python train.py --arch="coatnet" --model="image classifier" --dataset="retinal OCT scans (Kermany 2017)" --train_examples=24607 --image_size=32 --crop_scale_min=0.7 --horizontal_flip=true --color_jitter=0.1 --targets=["finding"] --num_classes=4 --norm="rmsnorm" --norm_position="pre" --activation="gelu_tanh" --mlp_ratio=2 --head_dim=32 --fused_qkv=false --qk_norm=false --layer_scale_init=0.01 --parallel_block=false --inner_norm=false --drop_path=0.05 --patch_size=[2, 2] --depths=[4, 8, 4] --widths=[80, 160, 320] --mixing="cutmix" --label_smoothing=0.1 --loss="binary_cross_entropy" --init="orthogonal" --residual_init="none" --optimizer="soap" --beta2=0.95 --lr=0.0013 --beta1=0.95 --shampoo_beta=0.95 --eps=1e-08 --precondition_frequency=20 --max_precond_dim=1024 --one_sided=true --adamw_lr_other_params=0.001 --steps=4300 --batch_size=128 --epochs=22.4 --lr_schedule="linear" --final_lr_fraction=0 --warmup_steps=210 --weight_decay=0.2 --adamw_weight_decay_other_params=0.05
Rows from block 12 of a small image classifier, named by matrix and row number. Rows with one number belong to one neuron. Each number is 128 + 24 x the weight over its row's rms, rounded and kept within 0 to 255. All counts start at 0.
After each neuron's rows are labels from the 100 images, of 14976, where the neuron reaches its highest value: "responds to" is what is common among them; "patch colour" is the nearest of a few named colours to the mean colour under the peak. Only what is clearly more common there than usual is listed. The data: retinal OCT scans (Kermany 2017). In brackets: how many of the 100.
# fc1: MLP up (model.blocks.12.mlp.fc1.weight, 640x320), inputs 0-45
# fc2: MLP down (model.blocks.12.mlp.fc2.weight, 320x640, transposed), outputs 0-45

fc1.529 [126 129 118 139 122 111 123 145 132 134 146 142 143 141 157 109 168 139 123 144 125  93  89 157  87 153 109 140 145 121 125 109 123 102 123 174 107 151 146 138  98 110  94 135 132 148]
fc2.529 [112 142 126 160 128 126 122 169  92 108 170 124  80  67 116 150 120  97 130 100 168 136 130 100 167 104 111 115 138  99 100 128  89 161 147 119 150 131 158 106  91 120 142 127 131 103]
responds to: finding: choroidal neovascularization (63)
patch colour: grey (63)

fc1.408 [118 144 132 162 124 125 151 137 165 141 122 132 155 105 104 154 112  98 151 152 134 157 158 140 124 131 139 107 132 147 125 134 173 169 129 140 146 110 132 106 162 171 134 120 153 121]
fc2.408 [113  92 121 112 109 137  99  95 137 153 117 163 160  99 110 111 160 118 163 101 115 126 133 159 136 152 137 168 139  70 177  98 125 122 131 121 103  98 144 144 109 124 155 132 121 117]
responds to: finding: diabetic macular edema (94)
patch colour: grey (64)

fc1.114 [157 138 119 141 142  95 135 126 111 160  99 171  94 123 139 125 125 122  86 108 103 109 121 140 141 163 148  92 129 106  83 142  95  98 107  91  99 162 123 128 106 147 143 146 137 142]
fc2.114 [151 133 229 116  95 162 136 137 143 107 142 111 160 118  93 151 101 115 103 176 127 102 159 137 154  96 116 130 130  70 172 141 131 102 138 120  99 110  77 148 133 107 146  99 155 145]
responds to: finding: choroidal neovascularization (87)
patch colour: grey (57)

fc1.265 [185 110 115 148 115 141 166 126 127  92 100 177 123  78  90 172 126 104 101 127  96 120 112 131  91  87 135 119  91 123 129 100 113 127 171 146 108 112 101 111 121 123 120 166 158 123]
fc2.265 [127 113 164 118 126 145 137 119 134 167 173 119 124 140 147 137 119 160 129 142  98  84  61  68 156 141 153  91 109 120 117 124 100 164 141 112 115 104 141 137 154 153 161 116 123 152]
responds to: finding: normal (99)
patch colour: grey (78)

fc1.92 [156 150 131 130 158 200 154 107  95 105 123 139 103 155 125 153 103 101 134 111 157 128 161  95 158  72 105 124  92 114  78 111 164 129 101  78 132 125  69 114 132 138 140 146  89 174]
fc2.92 [118  69 138 130 104 110 147 129 176 104 168 177 122 127  97 119 130 104 136 160 120 150 120 114 141 114 109 109 104 118 165 132  90 134 129 103 129 111 152 132 115  98 115 122 147  78]
responds to: finding: drusen (28)
patch colour: grey (86)

fc1.480 [124  89 138  98 109  88 129 137 127 110  86 164 145 163 127 149 132 161 114 134 101  79 142 162 103 138  86 106 130 136 125 131 101 117 122 119 154 145 110 164  98 119 139 133 154 153]
fc2.480 [115 161 173 170 151 105 104 140 123 148 128 103  61 133 120  99 130 128 133  89 110 171  60 103 107 161  99 131 112 112  92 174  98 119 134 121 162 128 113 144 139 102 116 188 155 148]
responds to: finding: drusen (46)
patch colour: grey (68)

fc1.277 [160 108 139 124 131 117 176 164 114 116 104 146 122 138 145 144 134 149 135 131  95 129 120 132  88 131 112 151 134 104 150 109 104 122 155 130 144 139 142 182  87 113 111 123 165 135]
fc2.277 [153 123 120  85 133 123  97  95 139 144 185  83 135 115 123 130  92 121 141 119 148 127  71 141 123 112 169  96 137 124  76 183 125 123 113 123 126 125 159  63 132 145 118 112 111 125]
responds to: finding: normal (83)
patch colour: grey (54)

fc1.132 [119 176  80 113 124 172 121 115 125  96 113 130 104 112 124 108  90 109 130 104 127 145 143 131 122 124 155  99 116 117 145 134 143  92 156 131 117 149 140  95 149 111 101 143 140 173]
fc2.132 [161 117 163 135 134 116 127 131 106 121 126 130 132 139 115 166 122 153 116 121 127 109 107  96 137 150 100 117 129 133 155 118 109 134  98 103 101  93 112 136 120 132 125 123 102 141]
responds to: finding: drusen (27)
patch colour: grey (58)

fc1.81 [121 122 114 149 123 126 139  82 153 112 165 158 101 123 145 153 111 159 131  84 123  93 135 170 121  75  98 114  90 130 152 115 129  80 125 136 150  99 136 152  82 139 141  98 112 162]
fc2.81 [154 121 120 136 145 128  82 116  91 115 163 142 137 129 144 121 116 121 128 181 159 116 147 100 131 147 114 130 105 141 111 100  82 123 119 139 121 124 128 125 118 125 167 126 105  83]
responds to: finding: drusen (30)
patch colour: grey (71)

fc1.333 [108 113 165 171 115 106 156 143 131 101  98 176 154  82  89 140  97 146 110 146 112 137 142 172 104 141 121  95 122 135 112 106 141 123 109 119 164 156  82 154 109 121 105 111 140 109]
fc2.333 [177 177 127  95 124 121 133  80 121 142 147  94 153 132 141 141 114  91 160 131 143 154 136 117 112 159 135 125 180 126  89  93 101 102  95 127 148 138 118 101  97  85 127 116 151 150]
responds to: finding: diabetic macular edema (64)
patch colour: grey (59)

fc1.382 [115 118  93 148 115  87 114 117 121 115 112 184 160 119 101 134  75 140  84 120 114 127 146 150  97 115 117 148  89 129 114 145 101 122  93 140 136 153 116 115  88  94 170  91 194 187]
fc2.382 [140 158 185 149 146 145  90 120 106  78  92 166 139 125 192  78 129 149 141 162 105 142  43 132 125 164 107 110 129 130 113 150 128  83 123 121 182  94 121 113 146 131  89 119 113 147]
responds to: finding: choroidal neovascularization (99)
patch colour: grey (62)

fc1.367 [150 163 106 135 143  97 148 138 129 140 153 133 120 148 115 119 140 113 134 146 114 100 150 168  67 150 121 141 121 116 100 124 106 110 144 126 148 150 144 130  82 118 108 122 161 158]
fc2.367 [161 140 133  90 136 108  87 151  97  97 137 139 141 150 165 109 109 139 163 142 119  96  76  81 132 153 122 130 135 156 126 126 162  79 133 133  98 118 144 124 184 129 141 138 151 114]
responds to: finding: drusen (40)
patch colour: grey (65)

fc1.398 [119 147 128 120 145 188 176  95 127 115 153 110  95 137 128  86 122  87 147 120 154 131 119  76 152 166 175 111 110 114 103 135 161 142 146 143 109  74 152 102 143 137 131 138 116 111]
fc2.398 [126 117 114 139 104 127 138 132 110 123 120 155 136 126 122 100 159 172 120 149 115 119 153 125 155 130 125 196 124 133 188 136 108 130  90 169 138 154 114 161 136  92 109 118 100 145]
responds to: finding: drusen (73)
patch colour: grey (61)

fc1.448 [ 94 118 128 135 109 138 124 134 144 112 100 125  99 103 129 152 127 131 100 133 159 171 131 125 131 166 152 151 182 115 141 153 161 129 138 101 169 110 169  98 135 127 137 133 101 128]
fc2.448 [110  90 170 110 114 130 113 119 139 129 121 119 171 140 114 120 140 113 129 143  99 124 190 126 157 144 147 108 128 156 144 134 110 136 123  99 144  95 140 159 100 128 123 114 107 140]
responds to: finding: diabetic macular edema (93)
patch colour: grey (60)

fc1.639 [127 149 104 140 149  77 143 142  81 102 123 169 151  95 131 137  78 136  96 143 127 134 153 139 127 133 132 109 122 172  71 110 113  88 117 103 124 120 100 179 158 134 105 119 147 126]
fc2.639 [127 131 145 103  95 114 118 122 139 103 122 126 171 125 140 116 152 122 190 110 134 111 108 113 102 110 132 106  90 161 144 157 151 134 110 129 134 133 159 101 150 155  94 151 120 125]
responds to: finding: drusen (70)
patch colour: grey (55)

fc1.594 [164 131 123 136 146  98 164  94 155 117 145 155 106  86  80 135 138 126  86 148 130 166 198 117  87  96 162 123  92 124 129 110 114 110 144 129 124 114 114 132 101 103 113 117 144 118]
fc2.594 [133 103 143 105 121 158 105 114 114 137 122 122 130 123 126  79 157 171 136 134 121 144   9 141 139 132 162 128  87 134 147 130 134 121 162 100 111 148 115 120 112 133 135 124 162 104]
responds to: finding: normal (94)
patch colour: grey (66)

fc1.125 [162 101 156 152 125  88 131 133 118 125 127 149 128 103 118 131 176 125 103 111 124 136 104  92 114 136  88 118 113 107 161 109 118 119 112 161 138 113 153 133 120 106 134  73 153 146]
fc2.125 [119 119 142 117 138 147 159 122 144 147 157 138 140 112 187 111 156 143 181 212 131 121 133 112 157 139  91  54  80 132 115 154 142 102 113 111 126 159 105 107 108 163 152 152  79 108]
responds to: finding: choroidal neovascularization (81)
patch colour: grey (71)